{"model": "image FSQ autoencoder", "encoder_norm": "layernorm", "encoder_layer_scale_init": 0.01, "encoder_patch_size": [4, 4], "latent_channels": 4, "decoder_activation": "elu", "decoder_widths": [32, 32, 64, 128], "levels": 5, "lr": 0.018, "grad_clip": 0.5, "magnitude_pruning": 0.3, "steps": 4800, "epochs": 4.7}
Rows from block 15 of the encoder of a small image FSQ autoencoder, named by matrix and row number. Rows with one number belong to one neuron. Each number is 200 + 20 x the weight over its row's rms, rounded and kept within 0 to 999. All counts start at 0.
After each neuron's rows are labels from the 100 images, of 14976, where the neuron reaches its highest value: "place" is the part of the image that holds the peak. Only what is clearly more common there than usual is listed. The data: photos of arthropod specimens (BIOSCAN-5M).
# fc1: MLP up (encoder.blocks.15.mlp.fc1.weight, 256x128), inputs 0-63
# fc2: MLP down (encoder.blocks.15.mlp.fc2.weight, 128x256, transposed), outputs 0-63

fc1.79,200,229,210,173,203,200,156,198,205,200,185,164,200,208,172,191,200,159,204,200,207,200,197,167,187,238,211,200,200,200,200,200,218,200,200,190,200,230,156,200,240,200,200,203,187,224,200,200,189,217,200,210,221,231,200,200,200,188,228,200,219,159,200,200
fc2.79,200,177,194,200,235,178,249,136,228,200,200,190,200,200,200,196,200,234,148,197,171,200,182,200,184,177,200,171,231,212,227,198,200,195,200,200,209,173,200,193,200,194,200,186,194,223,205,200,200,228,185,200,200,210,185,200,185,189,200,218,200,247,216,201
place: bottom right

fc1.98,200,200,213,199,187,206,200,200,200,200,200,166,232,200,209,213,235,199,200,179,184,207,227,196,200,200,227,199,200,186,197,200,174,222,150,200,171,188,189,210,201,200,214,185,237,217,196,200,154,200,187,188,195,194,175,206,240,213,210,208,166,154,201,203
fc2.98,201,158,201,199,173,204,215,228,188,177,206,200,200,185,198,197,218,219,203,216,214,255,214,205,192,166,185,243,200,204,210,217,181,196,190,158,232,159,194,239,158,185,200,213,200,194,189,200,197,174,184,168,200,200,187,219,214,188,189,180,200,251,177,150
place: bottom right

fc1.186,177,219,189,184,217,187,225,200,205,193,199,200,200,163,228,208,221,196,198,194,241,200,200,200,193,200,192,209,206,222,200,238,210,180,200,234,195,200,199,200,216,200,221,216,257,200,200,200,209,200,182,169,200,139,200,182,200,206,174,200,250,219,206,200
fc2.186,211,261,184,208,200,212,200,250,216,188,200,196,200,202,200,200,200,197,200,199,214,200,200,153,200,200,210,200,200,200,227,195,212,196,209,183,193,269,172,193,200,226,181,200,200,200,208,200,200,200,217,200,200,213,233,246,214,180,200,216,200,173,156,168
place: centre; top centre

fc1.183,200,205,217,218,200,221,161,198,200,209,214,203,208,188,236,200,199,191,200,213,200,225,211,214,200,188,200,169,188,210,195,217,209,200,168,190,200,200,255,181,188,183,188,200,210,232,212,200,195,194,234,187,211,219,238,204,205,223,181,200,200,200,179,222
fc2.183,200,200,200,200,200,200,206,173,224,206,187,200,200,203,200,198,194,212,195,200,200,168,248,175,191,179,200,221,192,200,160,180,171,200,219,200,206,192,207,221,171,215,194,234,229,191,219,175,200,185,193,161,210,216,200,210,167,218,169,221,202,215,220,187
place: top left; bottom right

fc1.5,200,210,167,200,200,193,184,200,194,225,166,202,224,224,200,200,183,199,166,183,154,219,210,209,230,215,215,170,214,200,206,224,199,197,227,168,200,201,212,200,200,200,200,195,167,218,255,200,192,197,200,214,220,196,200,197,200,200,230,156,164,179,225,200
fc2.5,231,202,200,192,211,202,184,200,229,200,200,200,200,223,200,200,215,182,181,194,192,206,200,217,200,200,200,195,186,200,313,196,194,200,211,200,207,236,189,228,200,207,210,200,137,192,199,197,205,211,232,223,202,233,200,207,170,203,249,190,188,167,173,200
place: top centre

fc1.90,190,199,242,221,191,167,213,200,234,188,196,211,232,201,199,181,174,227,178,201,163,208,172,228,202,200,200,231,200,209,179,216,176,200,175,179,200,216,182,209,203,195,175,171,202,198,200,200,196,206,200,200,194,174,204,207,215,200,202,200,230,194,165,200
fc2.90,184,149,209,189,200,200,200,206,197,202,200,200,200,213,200,200,243,193,232,200,183,234,241,170,193,191,198,210,200,200,223,200,155,213,229,176,196,200,194,210,179,243,160,179,186,190,193,221,200,201,175,218,200,200,200,232,224,211,203,200,202,200,219,235
place: top centre

fc1.75,221,209,191,172,231,229,200,204,200,200,182,197,173,208,218,200,201,200,174,171,200,200,238,195,200,200,228,171,234,185,221,220,216,171,230,200,207,200,258,183,200,189,200,188,183,183,219,209,158,176,200,186,237,170,207,193,192,185,207,200,180,200,178,190
fc2.75,213,189,200,200,199,181,200,145,190,199,198,200,200,210,197,206,209,177,194,224,203,200,175,210,200,197,200,200,216,204,276,200,200,200,209,207,215,167,141,251,200,173,187,221,253,201,200,220,200,200,204,176,186,200,177,178,200,249,232,200,200,200,223,231
place: middle right

fc1.181,229,202,200,205,243,200,200,200,200,179,200,200,236,200,224,174,200,200,179,227,200,200,164,200,192,231,200,200,200,213,219,200,224,231,200,200,200,200,200,194,200,189,241,200,141,214,200,200,200,200,162,200,200,246,212,226,209,200,233,200,200,200,176,157
fc2.181,200,200,189,200,204,192,207,178,200,193,188,215,199,205,200,203,200,200,200,200,180,123,200,263,200,213,200,200,200,200,211,200,200,200,177,171,200,200,236,156,211,207,217,177,200,186,200,200,218,214,200,268,200,237,241,191,167,200,200,200,200,200,200,235
place: top right

fc1.217,200,178,194,236,204,221,200,200,189,190,200,220,209,181,200,200,200,200,200,169,202,200,248,193,195,200,161,214,200,167,200,200,204,243,182,176,210,200,209,200,195,218,190,201,250,234,200,250,174,171,200,170,253,200,200,200,155,206,226,200,214,208,145,200
fc2.217,181,200,213,200,230,200,187,159,200,221,200,200,200,183,195,187,218,176,183,202,200,200,142,223,200,197,204,200,200,200,148,182,200,207,200,231,214,190,183,175,216,245,173,200,264,197,175,184,192,168,202,200,202,204,192,173,178,200,200,200,216,155,211,200
place: middle right

fc1.1,179,224,191,205,199,250,195,200,183,200,200,217,200,213,200,204,199,215,200,198,161,200,209,172,169,216,200,200,203,149,200,194,186,200,203,217,191,224,233,181,213,172,206,218,223,191,252,236,172,190,197,185,200,200,184,221,210,200,234,216,200,134,205,218
fc2.1,224,198,183,199,238,200,210,199,197,200,201,200,207,200,199,198,225,204,212,226,176,220,203,149,200,197,186,200,190,200,236,206,174,233,200,161,217,182,154,221,173,177,204,200,231,189,148,217,199,202,200,170,191,175,172,203,194,199,191,201,202,245,200,171
place: bottom right

fc1.38,179,200,213,192,178,203,236,200,190,232,200,228,200,243,226,206,215,218,190,205,200,185,191,183,173,204,212,195,200,204,224,168,197,201,170,207,216,200,215,171,200,195,200,210,188,147,214,200,212,156,241,198,200,194,187,197,200,170,169,200,200,187,237,200
fc2.38,227,200,200,213,218,186,200,186,210,202,195,200,200,194,199,195,229,218,194,221,183,193,200,200,208,208,200,194,200,204,250,205,200,222,200,151,224,200,156,216,179,158,200,145,197,187,165,211,201,230,200,156,184,200,186,200,192,216,226,224,203,241,200,200
place: top left

fc1.242,193,200,193,220,209,200,197,141,159,247,192,173,185,166,189,200,200,200,202,200,199,218,200,200,210,146,206,173,194,196,194,200,216,200,205,177,200,188,210,214,195,200,211,183,222,234,205,155,234,200,200,200,200,215,200,192,179,200,206,203,200,207,246,183
fc2.242,232,186,213,195,186,201,200,281,200,145,200,200,200,212,200,200,214,193,214,228,209,204,179,217,176,200,200,222,200,208,200,200,212,241,207,189,200,184,166,230,200,147,208,183,200,181,198,224,174,207,200,163,227,208,207,200,201,201,200,222,195,200,173,216
place: bottom left; bottom centre

fc1.237,200,206,154,186,200,217,162,244,167,225,200,193,182,242,200,227,200,200,200,234,200,184,200,191,200,178,200,250,234,200,173,156,153,194,222,200,195,209,201,246,200,200,200,200,200,200,200,213,200,200,200,171,200,166,200,200,200,223,200,192,200,200,222,222
fc2.237,196,200,259,208,198,200,177,174,188,200,200,200,200,155,200,190,200,219,188,205,200,200,145,228,200,204,200,189,200,203,252,200,208,201,196,225,200,200,212,121,217,137,217,166,200,212,202,171,172,208,222,182,217,230,198,179,200,183,200,200,208,197,176,214
place: top right; middle right

fc1.71,181,207,200,202,200,175,183,198,200,213,197,196,207,223,204,201,187,195,196,172,200,176,195,201,206,200,230,211,172,182,184,226,222,182,200,217,193,198,171,207,183,200,225,200,183,200,198,177,170,210,244,226,207,186,180,202,235,172,192,166,227,200,191,200
fc2.71,200,169,200,217,234,200,204,167,174,239,198,200,200,195,199,200,190,200,196,219,183,242,246,188,214,198,184,179,211,188,223,166,182,199,230,183,210,147,200,200,200,179,191,177,200,200,210,204,200,197,186,182,200,156,182,164,214,175,175,177,203,200,221,200
place: bottom right

fc1.164,181,173,181,211,195,197,206,200,230,202,223,215,201,177,208,200,183,215,230,176,204,200,171,240,214,200,195,238,200,170,213,234,184,170,191,215,202,181,205,200,178,186,200,171,187,183,167,200,206,208,221,213,200,200,214,219,184,181,195,209,200,222,165,181
fc2.164,206,193,231,214,232,177,183,199,218,218,200,196,203,196,197,201,181,225,200,200,204,195,238,135,199,200,199,200,200,204,218,171,206,200,187,169,216,145,152,200,235,200,201,200,217,232,225,188,189,226,218,224,202,154,179,183,206,200,208,195,171,213,216,180
place: top right

fc1.142,207,192,187,222,200,203,176,201,200,200,200,200,194,216,207,185,200,200,178,207,200,192,200,201,180,219,235,154,203,171,215,219,176,232,200,200,233,190,200,212,200,191,197,200,242,207,199,200,200,215,177,197,177,238,192,200,200,200,181,227,185,200,216,200
fc2.142,202,158,200,200,184,206,191,244,176,200,200,198,208,200,198,200,178,200,229,200,195,218,198,200,214,206,193,212,200,201,252,200,200,203,237,171,212,163,200,223,183,200,174,164,200,199,172,243,200,212,200,182,200,176,200,200,180,206,205,200,200,237,200,200
place: top centre

fc1.89,191,200,200,193,228,190,200,200,200,227,140,254,197,228,200,214,210,147,192,225,180,182,189,191,200,190,200,208,225,170,148,200,200,200,221,200,200,205,200,255,202,166,212,191,248,192,215,203,177,201,230,200,201,223,177,159,200,217,200,201,211,181,220,198
fc2.89,189,211,259,200,200,200,157,196,167,212,200,200,200,185,200,200,174,218,174,200,249,182,201,200,200,201,206,200,196,200,256,222,198,200,195,200,200,195,207,150,214,175,239,230,192,209,225,170,184,240,200,169,228,191,200,195,219,173,205,152,203,225,173,224
place: bottom left

fc1.214,200,174,177,186,200,184,200,208,199,200,200,200,200,180,200,204,216,239,200,228,200,210,246,194,200,219,200,200,200,211,208,200,200,199,200,200,195,165,186,234,154,205,200,200,233,171,192,228,200,200,200,178,188,211,200,187,226,200,192,184,225,220,233,156
fc2.214,199,172,226,199,200,200,171,202,197,205,200,194,198,195,200,200,200,207,187,200,167,239,160,200,200,222,200,170,184,193,260,200,231,233,154,216,200,259,176,241,193,259,204,209,220,200,200,223,200,211,227,203,200,200,218,177,225,210,200,214,200,173,182,184
place: middle right

fc1.162,177,200,200,195,204,224,198,222,200,231,203,213,200,226,200,200,202,200,215,150,200,190,260,158,191,200,200,200,200,226,209,200,190,200,205,200,172,200,174,205,181,200,200,242,200,175,201,198,194,202,229,205,240,200,215,165,200,233,155,186,181,200,192,226
fc2.162,190,226,237,211,200,186,221,166,213,178,202,200,200,165,197,196,214,175,208,214,192,200,98,242,186,207,200,196,175,200,197,206,182,200,200,174,200,177,189,201,208,200,204,183,211,200,195,176,182,178,200,200,206,227,211,203,174,195,200,227,225,202,192,149
place: bottom right

fc1.189,200,204,157,187,225,200,244,209,200,200,194,200,207,194,219,200,197,199,191,223,164,200,200,200,192,213,172,174,202,195,236,200,200,182,208,211,201,158,200,200,195,207,176,200,231,200,196,211,189,207,200,194,229,156,166,204,193,172,186,200,200,260,219,162
fc2.189,200,215,200,195,193,200,196,191,206,166,200,200,200,167,198,203,210,178,200,203,166,207,169,250,196,217,203,167,200,200,181,200,192,204,122,200,200,231,213,219,200,235,208,240,170,183,200,200,200,195,233,221,207,220,197,184,165,224,239,222,200,145,195,205
place: top centre

fc1.253,200,200,219,200,231,200,177,203,158,202,200,200,188,200,188,209,200,179,197,228,190,170,180,181,175,200,225,200,236,200,224,200,198,216,218,220,208,149,200,172,200,216,198,216,207,202,148,184,200,200,200,200,202,236,209,162,200,200,209,200,227,196,221,219
fc2.253,219,200,205,200,184,200,166,269,207,165,206,202,208,197,196,200,166,200,223,167,196,178,141,207,200,230,205,200,200,200,200,200,223,200,200,181,200,228,211,167,209,162,222,169,200,197,205,195,200,207,200,145,200,180,234,202,163,200,217,191,188,186,200,173
place: top right

fc1.191,162,200,200,209,176,231,192,206,179,218,204,208,172,185,209,200,207,216,186,208,172,205,224,184,176,234,208,171,200,189,197,191,200,200,200,202,196,197,240,187,200,184,233,200,194,183,229,227,176,165,219,200,217,218,200,217,209,229,247,216,205,156,196,213
fc2.191,200,185,172,201,246,192,200,188,200,198,194,200,200,198,198,200,236,200,200,222,189,208,200,150,203,200,199,161,199,200,200,200,200,230,200,155,225,181,151,200,184,200,199,151,256,200,151,203,200,225,183,176,200,200,184,200,197,218,190,196,186,200,215,176
place: bottom right

fc1.45,176,175,171,200,162,165,233,200,200,200,208,212,220,195,227,234,200,203,224,218,200,232,154,220,200,200,174,200,179,205,200,228,214,175,226,200,200,188,181,200,231,202,205,203,231,239,202,242,209,170,200,197,165,201,230,200,163,159,169,243,202,200,193,204
fc2.45,205,208,116,207,200,209,181,206,200,190,200,200,200,198,198,186,216,200,200,209,172,200,205,139,200,230,200,182,216,200,247,190,245,200,230,200,200,220,200,159,220,200,204,156,154,200,218,200,200,218,211,200,200,200,189,207,220,198,241,176,205,200,185,216
place: top centre

fc1.224,219,221,207,200,207,200,203,183,200,198,182,206,152,189,158,173,200,200,200,238,200,200,185,200,232,149,200,258,197,197,215,200,200,231,192,214,229,170,200,196,181,209,205,175,200,176,216,200,214,200,200,181,202,229,215,200,200,205,249,234,157,188,228,224
fc2.224,222,204,178,192,200,191,225,261,200,165,200,195,200,231,200,200,210,208,224,200,197,231,228,220,200,240,195,183,198,200,236,187,200,200,213,143,200,171,200,247,202,200,200,179,220,183,165,201,187,200,207,200,224,148,172,205,208,200,208,207,196,226,200,200
place: middle left

fc1.60,181,187,184,245,198,167,224,220,220,162,207,200,189,149,200,208,223,190,200,212,218,231,200,207,200,203,174,183,235,248,227,189,228,197,200,164,214,178,255,182,201,179,183,200,210,189,169,188,200,179,184,169,182,181,200,189,200,231,204,202,200,200,200,185
fc2.60,196,224,180,213,232,200,200,183,200,220,208,201,194,178,204,199,183,191,200,200,193,200,189,200,223,209,208,200,195,203,212,215,224,209,220,200,198,293,234,153,200,243,171,200,200,200,179,247,204,178,186,207,199,217,246,175,190,226,216,222,200,200,218,200
place: centre; middle right

fc1.220,156,193,200,200,200,187,189,159,189,210,215,227,198,200,184,226,187,230,189,202,176,200,200,225,219,193,200,206,213,172,201,209,200,135,200,195,200,200,229,159,210,180,147,173,230,199,238,159,202,183,212,167,180,159,183,194,200,200,180,218,200,213,219,172
fc2.220,203,200,201,200,166,210,179,247,195,182,201,196,201,233,200,200,221,200,199,200,221,200,200,200,183,190,213,200,200,200,196,200,186,200,136,200,202,228,142,237,217,213,181,200,215,203,177,190,190,237,204,200,188,244,201,177,212,225,188,208,183,168,205,244
place: top right

fc1.7,166,200,200,218,178,217,177,220,200,200,200,200,207,237,205,200,169,200,210,194,223,200,227,179,200,200,176,193,201,225,209,200,214,226,184,205,138,200,183,226,200,200,210,199,187,200,186,190,171,218,200,200,217,200,191,178,192,177,187,200,160,200,204,200
fc2.7,179,187,256,200,200,202,223,192,165,194,200,200,200,190,200,196,200,185,217,200,231,195,151,226,200,175,186,200,196,200,219,217,173,204,202,177,218,166,191,225,176,166,187,248,200,203,200,198,200,160,194,174,225,201,204,194,203,200,189,231,235,213,177,200
place: top left; bottom right

fc1.55,189,204,200,239,179,216,200,200,217,200,207,220,228,200,200,226,184,145,194,197,235,186,201,164,200,187,182,185,200,207,214,202,215,185,173,183,175,205,239,200,189,181,211,167,185,212,188,209,178,235,189,156,216,200,200,198,186,198,155,198,202,200,200,202
fc2.55,194,196,237,208,200,200,208,185,150,226,190,200,201,199,200,196,199,191,230,190,217,206,166,203,200,173,200,223,200,204,205,200,145,200,200,169,218,161,179,200,189,191,187,261,211,207,188,200,195,200,200,208,219,208,217,200,200,178,192,217,200,201,181,194
place: bottom right

fc1.238,193,188,200,175,253,170,208,194,200,200,232,200,219,234,200,181,200,177,218,200,200,225,200,200,200,200,197,201,162,200,178,171,188,200,200,200,175,180,200,200,226,176,174,245,237,184,200,183,212,236,179,204,218,170,193,200,155,200,200,192,191,215,246,200
fc2.238,200,217,200,198,206,202,180,252,218,200,200,200,200,200,199,200,200,219,203,181,200,256,200,209,199,218,197,210,200,209,284,200,225,186,240,203,201,171,200,200,198,181,213,200,154,195,212,211,184,200,217,178,200,211,206,200,214,190,229,201,207,241,162,210
place: top centre

fc1.108,226,206,187,200,188,200,210,200,196,196,206,201,193,206,200,224,216,204,197,200,184,186,179,180,209,185,200,175,187,200,217,199,184,216,176,194,200,193,239,176,202,206,206,248,214,174,211,249,183,192,203,172,200,200,212,200,200,230,236,198,214,154,240,214
fc2.108,227,189,203,200,239,212,218,196,203,198,200,200,200,200,201,208,217,235,200,214,162,212,240,173,200,200,200,200,206,200,181,195,185,228,224,167,210,196,171,189,180,156,213,148,200,197,151,217,200,213,198,205,195,191,199,212,175,201,205,198,190,218,187,181
place: bottom right

fc1.93,200,200,200,200,212,193,200,231,221,200,200,200,211,221,209,200,200,159,227,200,218,188,200,173,200,200,176,200,155,200,211,200,208,200,200,200,200,171,249,189,152,180,214,229,200,215,200,207,169,200,259,173,200,159,200,200,186,232,177,206,201,200,238,200
fc2.93,200,200,267,200,200,189,200,170,242,183,188,194,200,160,200,203,199,200,201,168,191,200,149,209,192,200,222,174,200,209,179,200,184,204,192,231,209,190,225,170,218,205,200,232,200,195,200,173,200,235,200,200,206,268,200,200,193,200,200,214,200,180,200,200
place: top right

fc1.167,197,206,220,202,201,189,144,200,204,214,232,172,234,182,206,170,200,169,200,200,224,200,237,187,188,200,205,210,203,200,210,192,210,213,164,191,200,192,200,200,219,217,183,223,182,228,151,200,168,221,201,154,185,192,200,200,138,200,194,186,193,169,200,213
fc2.167,184,157,200,200,200,200,208,200,173,194,186,200,200,190,200,200,197,213,240,227,214,220,239,143,204,158,200,206,200,200,256,202,219,196,200,201,200,220,242,212,189,200,200,208,233,189,227,180,206,175,200,222,231,203,200,200,214,186,161,200,200,220,200,200
place: bottom right; top left

fc1.30,200,200,184,206,192,230,166,211,216,200,177,206,192,223,200,236,200,211,186,159,204,200,200,233,167,207,190,226,221,214,200,167,174,164,195,227,193,208,200,188,188,183,200,209,218,158,170,210,200,178,199,210,204,193,220,200,185,200,155,200,185,231,230,189
fc2.30,241,177,200,192,203,200,200,200,200,175,199,200,200,207,194,200,162,200,220,198,227,200,200,151,184,200,200,200,200,201,159,200,194,229,190,197,200,231,165,221,200,200,165,266,200,209,200,272,208,216,218,193,190,220,203,200,188,171,200,225,202,190,200,200
place: middle right

fc1.252,210,173,180,183,200,187,169,233,213,203,164,213,200,182,230,200,145,225,200,198,200,200,200,228,189,240,165,220,213,226,218,184,244,200,214,192,200,171,179,222,218,176,175,212,205,211,226,162,225,200,189,200,200,191,194,199,200,174,200,178,173,200,200,173
fc2.252,200,143,157,201,221,208,207,174,200,219,200,200,197,192,200,202,224,207,200,210,178,188,220,121,200,220,200,176,201,194,226,186,200,231,200,200,200,228,247,200,208,240,187,200,196,189,165,207,200,218,209,215,200,170,184,183,189,200,226,207,189,200,184,216
place: centre

fc1.155,200,171,186,170,200,200,200,174,209,156,220,239,195,191,220,218,203,195,200,215,200,173,187,168,178,200,200,175,200,203,228,204,200,196,200,230,200,174,200,193,200,200,200,179,175,200,200,200,232,214,210,172,200,200,220,200,200,189,163,214,235,204,208,158
fc2.155,200,193,200,200,211,230,166,228,161,224,200,200,200,187,203,207,200,200,200,200,179,200,169,200,211,247,195,214,180,197,253,224,235,228,155,194,200,246,220,214,159,202,200,200,200,181,150,172,200,219,217,199,200,249,233,179,200,181,216,200,182,158,168,198
place: top centre

fc1.215,209,245,211,152,200,200,200,175,218,221,191,200,200,204,205,200,202,200,166,214,192,198,175,181,200,185,200,215,200,195,202,166,200,200,181,200,157,200,200,179,200,200,218,176,186,217,239,257,214,234,216,191,200,177,177,200,200,200,209,200,157,191,234,195
fc2.215,210,98,196,200,200,203,190,231,179,228,200,200,200,222,200,196,166,230,159,200,185,235,231,259,200,210,200,185,200,207,200,200,199,203,200,200,231,201,195,243,200,200,229,222,200,200,201,200,197,195,199,176,200,183,200,146,198,219,200,166,200,219,171,200
place: top left

fc1.15,200,221,200,221,176,166,148,228,228,238,183,200,173,202,212,200,200,200,200,200,200,200,171,160,185,200,179,167,145,191,200,211,220,212,232,213,214,205,219,136,200,155,212,189,200,172,205,200,176,178,181,200,185,183,208,200,206,234,200,218,202,214,230,200
fc2.15,177,208,188,200,219,200,191,158,218,211,200,200,200,200,200,200,174,200,164,200,189,243,186,277,200,175,205,183,225,193,246,203,190,174,201,214,192,168,183,200,203,200,168,197,269,212,206,200,198,213,200,152,207,176,200,162,200,239,218,200,207,200,179,198
place: centre

fc1.103,178,200,204,200,193,209,197,241,193,200,198,244,200,208,176,206,183,160,200,179,246,193,200,181,220,215,166,200,189,209,206,194,210,183,200,201,160,227,196,200,182,200,200,200,199,186,183,195,187,233,209,186,181,194,191,185,173,197,200,223,181,177,171,200
fc2.103,200,180,273,195,217,187,222,175,165,191,189,200,200,197,203,200,179,171,225,200,214,168,184,206,200,190,193,200,187,202,227,200,164,200,198,141,200,171,200,202,188,196,203,229,216,210,227,200,195,200,200,200,217,223,225,200,200,200,179,237,230,200,200,182
place: top left

fc1.133,217,221,200,200,200,189,211,147,211,219,158,208,182,232,200,195,204,200,200,200,200,180,200,212,225,200,229,154,200,200,174,200,193,200,184,261,171,200,218,175,200,213,200,209,211,200,200,200,200,185,202,170,214,200,200,200,200,226,222,197,190,200,240,200
fc2.133,218,115,195,199,198,200,167,256,172,224,200,185,200,200,205,200,200,199,200,209,205,231,218,224,215,200,186,230,200,193,252,225,212,200,171,200,200,200,162,242,187,200,213,234,189,200,200,213,173,201,241,171,200,159,158,200,200,200,219,200,200,200,200,200
place: top left; bottom right

fc1.64,180,187,214,219,194,224,240,181,179,206,173,175,223,200,216,168,181,195,190,218,213,251,218,183,235,217,228,200,224,239,212,200,217,221,200,226,211,154,170,200,204,167,181,197,173,220,210,200,200,209,190,226,205,180,229,212,200,205,200,150,226,200,165,213
fc2.64,193,208,203,200,210,219,218,200,165,200,200,200,201,200,200,205,176,225,216,215,224,213,231,170,208,194,200,206,221,196,185,200,261,224,263,184,208,229,198,199,193,155,212,187,157,200,193,193,203,200,200,244,205,200,176,200,193,183,200,156,200,200,174,190
place: middle right; centre

fc1.67,208,166,206,208,201,199,237,200,200,202,244,200,191,200,200,218,200,201,200,200,171,211,191,200,171,215,219,191,200,214,220,182,218,197,189,185,197,187,200,205,168,186,200,168,158,200,200,175,200,200,208,232,180,219,203,205,200,181,200,162,200,200,222,200
fc2.67,200,172,228,179,200,210,176,232,168,160,192,200,194,200,194,200,200,201,220,204,197,214,159,200,200,200,198,228,198,206,192,200,189,236,164,200,202,149,173,220,200,222,200,140,179,200,190,217,200,233,203,184,200,218,217,200,165,188,191,225,200,189,200,216
place: top right

fc1.39,200,200,201,178,200,233,200,194,200,200,160,200,200,199,200,230,175,224,197,200,200,208,206,222,186,222,223,222,182,188,171,200,175,200,200,188,172,210,158,274,222,180,198,233,235,200,197,203,200,207,194,199,200,184,174,184,173,200,200,175,200,200,200,221
fc2.39,180,237,203,201,183,218,171,194,225,200,211,193,200,214,199,214,167,212,200,194,200,168,231,228,205,200,223,191,195,204,248,206,173,200,219,227,200,206,186,220,227,190,211,200,221,210,206,157,185,235,213,187,212,200,200,157,167,184,202,209,200,200,178,200
place: middle left

fc1.82,200,195,174,200,200,198,177,219,200,177,172,200,173,216,190,200,195,200,203,200,183,196,236,208,219,200,220,230,158,245,244,196,200,223,250,153,225,158,200,200,239,200,176,200,171,228,213,207,200,200,200,212,200,200,200,200,236,200,186,209,191,255,228,200
fc2.82,226,223,148,191,198,200,200,198,224,178,197,200,201,223,196,199,215,220,190,200,190,147,259,200,200,200,192,200,195,200,215,191,200,212,200,185,200,278,191,190,208,172,230,200,188,206,192,240,200,175,217,224,200,226,196,200,200,200,224,216,175,179,193,204
place: centre

fc1.247,143,200,200,200,203,200,211,190,200,214,200,185,200,196,207,200,198,205,218,200,200,200,200,178,200,200,207,210,216,231,221,200,203,197,200,170,162,200,201,226,226,200,193,200,178,239,200,175,200,163,200,200,200,210,185,200,200,203,200,200,200,185,155,200
fc2.247,200,200,238,192,202,171,200,169,214,167,200,200,200,186,199,202,224,178,200,183,212,200,136,200,193,191,200,175,200,204,129,200,184,176,152,208,225,141,200,200,200,200,200,200,238,179,200,194,200,235,200,163,200,220,200,200,200,207,200,218,196,188,233,200
place: top left

fc1.84,223,185,211,200,182,225,211,211,187,192,200,190,189,200,211,237,269,200,200,200,200,212,215,200,200,186,200,200,200,230,192,174,243,230,196,198,200,172,180,180,200,216,217,191,180,200,156,207,219,226,200,185,217,230,200,219,200,191,185,191,200,200,188,192
fc2.84,200,200,200,207,200,200,200,160,200,200,203,200,191,140,204,184,185,200,202,193,200,200,178,200,242,200,200,190,243,209,250,211,200,165,203,219,217,252,239,191,200,200,200,200,192,200,200,236,201,187,217,242,228,200,200,200,200,218,200,232,200,170,239,200
place: centre; middle right