python train.py --encoder_arch="poolformer" --model="image FSQ autoencoder" --dataset="photos of arthropod specimens (BIOSCAN-5M)" --train_examples=48750 --image_size=64 --crop_scale_min=1 --horizontal_flip=true --bottleneck="fsq" --downsampling_factor=8 --encoder_norm="layernorm" --encoder_norm_position="pre" --encoder_activation="gelu" --encoder_mlp_ratio=2 --encoder_layer_scale_init=0.01 --encoder_parallel_block=false --encoder_dropout=0.1 --encoder_inner_norm=false --encoder_drop_path=0.05 --encoder_patch_size=[4, 4] --encoder_conv_stem=false --encoder_depths=[8, 8] --encoder_widths=[64, 128] --loss="mse" --latent_channels=4 --decoder_norm="instancenorm" --decoder_activation="elu" --decoder_widths=[32, 32, 64, 128] --decoder_blocks_per_level=3 --decoder_block="plain" --decoder_attention=false --decoder_upsampling="nearest_conv" --levels=5 --init="torch_default" --residual_init="scaled_by_depth" --optimizer="muon" --muon_scale="spectral" --learning_rate=0.018 --momentum=0.95 --nesterov=false --orthogonalizer="newton_schulz_5" --adamw_lr_other_params=0.0013 --max_grad_norm=0.5 --magnitude_pruning=0.3 --max_steps=4800 --batch_size=48 --epochs=4.7 --lr_schedule="poly" --final_lr_fraction=0.05 --warmup_steps=240 --weight_decay=0.06 --adamw_weight_decay_other_params=0
Rows from block 8 of the decoder of a small image FSQ autoencoder, named by matrix and row number. Each number is 128 + 24 x the weight over its row's rms, rounded and kept within 0 to 255. All counts start at 0.
After each channel's rows are labels from the 100 images, of 14976, where the channel reaches its highest value: "patch colour" is the nearest of a few named colours to the mean colour under the peak. Only what is clearly more common there than usual is listed. The data: photos of arthropod specimens (BIOSCAN-5M). In brackets: how many of the 100, against the usual share in percent.
# conv: 3x3 conv (decoder.decb.2.0.conv.weight, 32x32x3x3, each kernel summed), inputs 0-31

conv.15 [174 138 104  93 150 123 127 162 114 101 117 151 132 121 151 110 101 157 117 116 133 152 157 114 117  77 112 189 141 118 128 129]
patch colour: grey (29 vs 6.6)

conv.16 [156 155 112 143 135 164 116 112 147 108 125 123 161 146 127 132 112 126 124  92 139 137 112  77 178  72 156 110 115 124 155 141]
patch colour: white (93 vs 33)

conv.13 [146 121  98 128 137  99 150 145 118  77 131 153 140  96 115 120 137 144 113 136 108 147 121 154 132  91 136 151 119  83 177 174]
patch colour: white (77 vs 33)

conv.26 [134  99 126 130  89  86 137  95 159 122 120 121 114 123 110 148 139 145 128 160 168 145 123 127 139 133 168 160 113  98 183 100]
patch colour: pink (97 vs 56)

conv.3 [114  97 158  76 141 108 108 142 167 103 113 148 164  96 121 131 133 151 122  71 119 111 150 143 129 129 128 139 172 148 124 135]
patch colour: pink (90 vs 56)

conv.9 [134 124 169 116 117  96 113 136 154 161 103 117  66 134 163 142 142 146 143 132 135 113 126 128 148 135 101 120 181  85 146 115]
patch colour: pink (88 vs 56)

conv.2 [103 146 131  85 158 142 113 138 144  94 159 168 122 143 154  88 135 144 132 136 149  87 154 120 151 103  97 112 113 159 119 154]
patch colour: grey (53 vs 6.6)

conv.0 [117 188 102 120  78 103 137 135  99 130 116 160 151 101 148 154 120 105 125 129 137 102 149 155 117 131 103 125 164  94 136 151]
patch colour: grey (55 vs 6.6)

conv.20 [118 133  73  89 138 140  99 132 127  94 120 170 116 102 205 134 125 106 142 133 119 117 122 122 124 110 120 133 152 153 133 115]
patch colour: grey (69 vs 6.6)

conv.28 [115 118 110 154 128 149 140 145 116 125 131 149 171  93  82 105 117 137  90 146 155 169 121 122 149  88 126 104  94 140 131 168]
patch colour: white (90 vs 33)

conv.1 [101 151 135 133 122 114 134 104 167 191 142 102 141 120 131 139  97  85 138 145 143  95 152  99 127  98 126 145 110 149  89 124]
patch colour: pink (88 vs 56)

conv.23 [147 154 172 163 109 123 141 149 159 138 109 142 102 170 119 106  91 113 158 104 145 125 138  79 124 140 137 144 134 144 129  85]
patch colour: grey (29 vs 6.6)

conv.29 [156 138 116 102 138 109  97 159 106 145 114 178 144  92 116 167 135 110 104 118 139 150 109 109  99  97  86 159 147 127 127 149]
patch colour: white (71 vs 33)

conv.4 [133 157 134 170 134 144 166 131  99 164 136  87 160 104 108  96 102 127 119 135 135 142 112 102 124 117 109  82 126 108  81 125]
patch colour: white (94 vs 33)

conv.10 [139 128 158 100  76 139 130  80 158 110 121 162 162 116 137 125 141 147 136  81  98 160 118 141 108 100 141 122 108 125 102 118]
patch colour: pink (97 vs 56)

conv.7 [ 98 162 174 119 126 162 123 152 111 135 112 168 149 115 102 166 180 134 129 127 120 107 108 141 144 151 149 132 104  90 142 115]
patch colour: grey (37 vs 6.6)

conv.25 [138 132 156 113 170 173  88 111 113 139  96 128  89 164 156 133 162 130 157 138  84  94 146 133 127 125 124 139 133 107 111 142]
patch colour: grey (40 vs 6.6)

conv.30 [163 149 142 137 109  88 123 121  86  76 145 129 111 132 124 121 151 135 199 128 147 118  92 137 107 141 153 106 137 134 134 125]
patch colour: white (78 vs 33)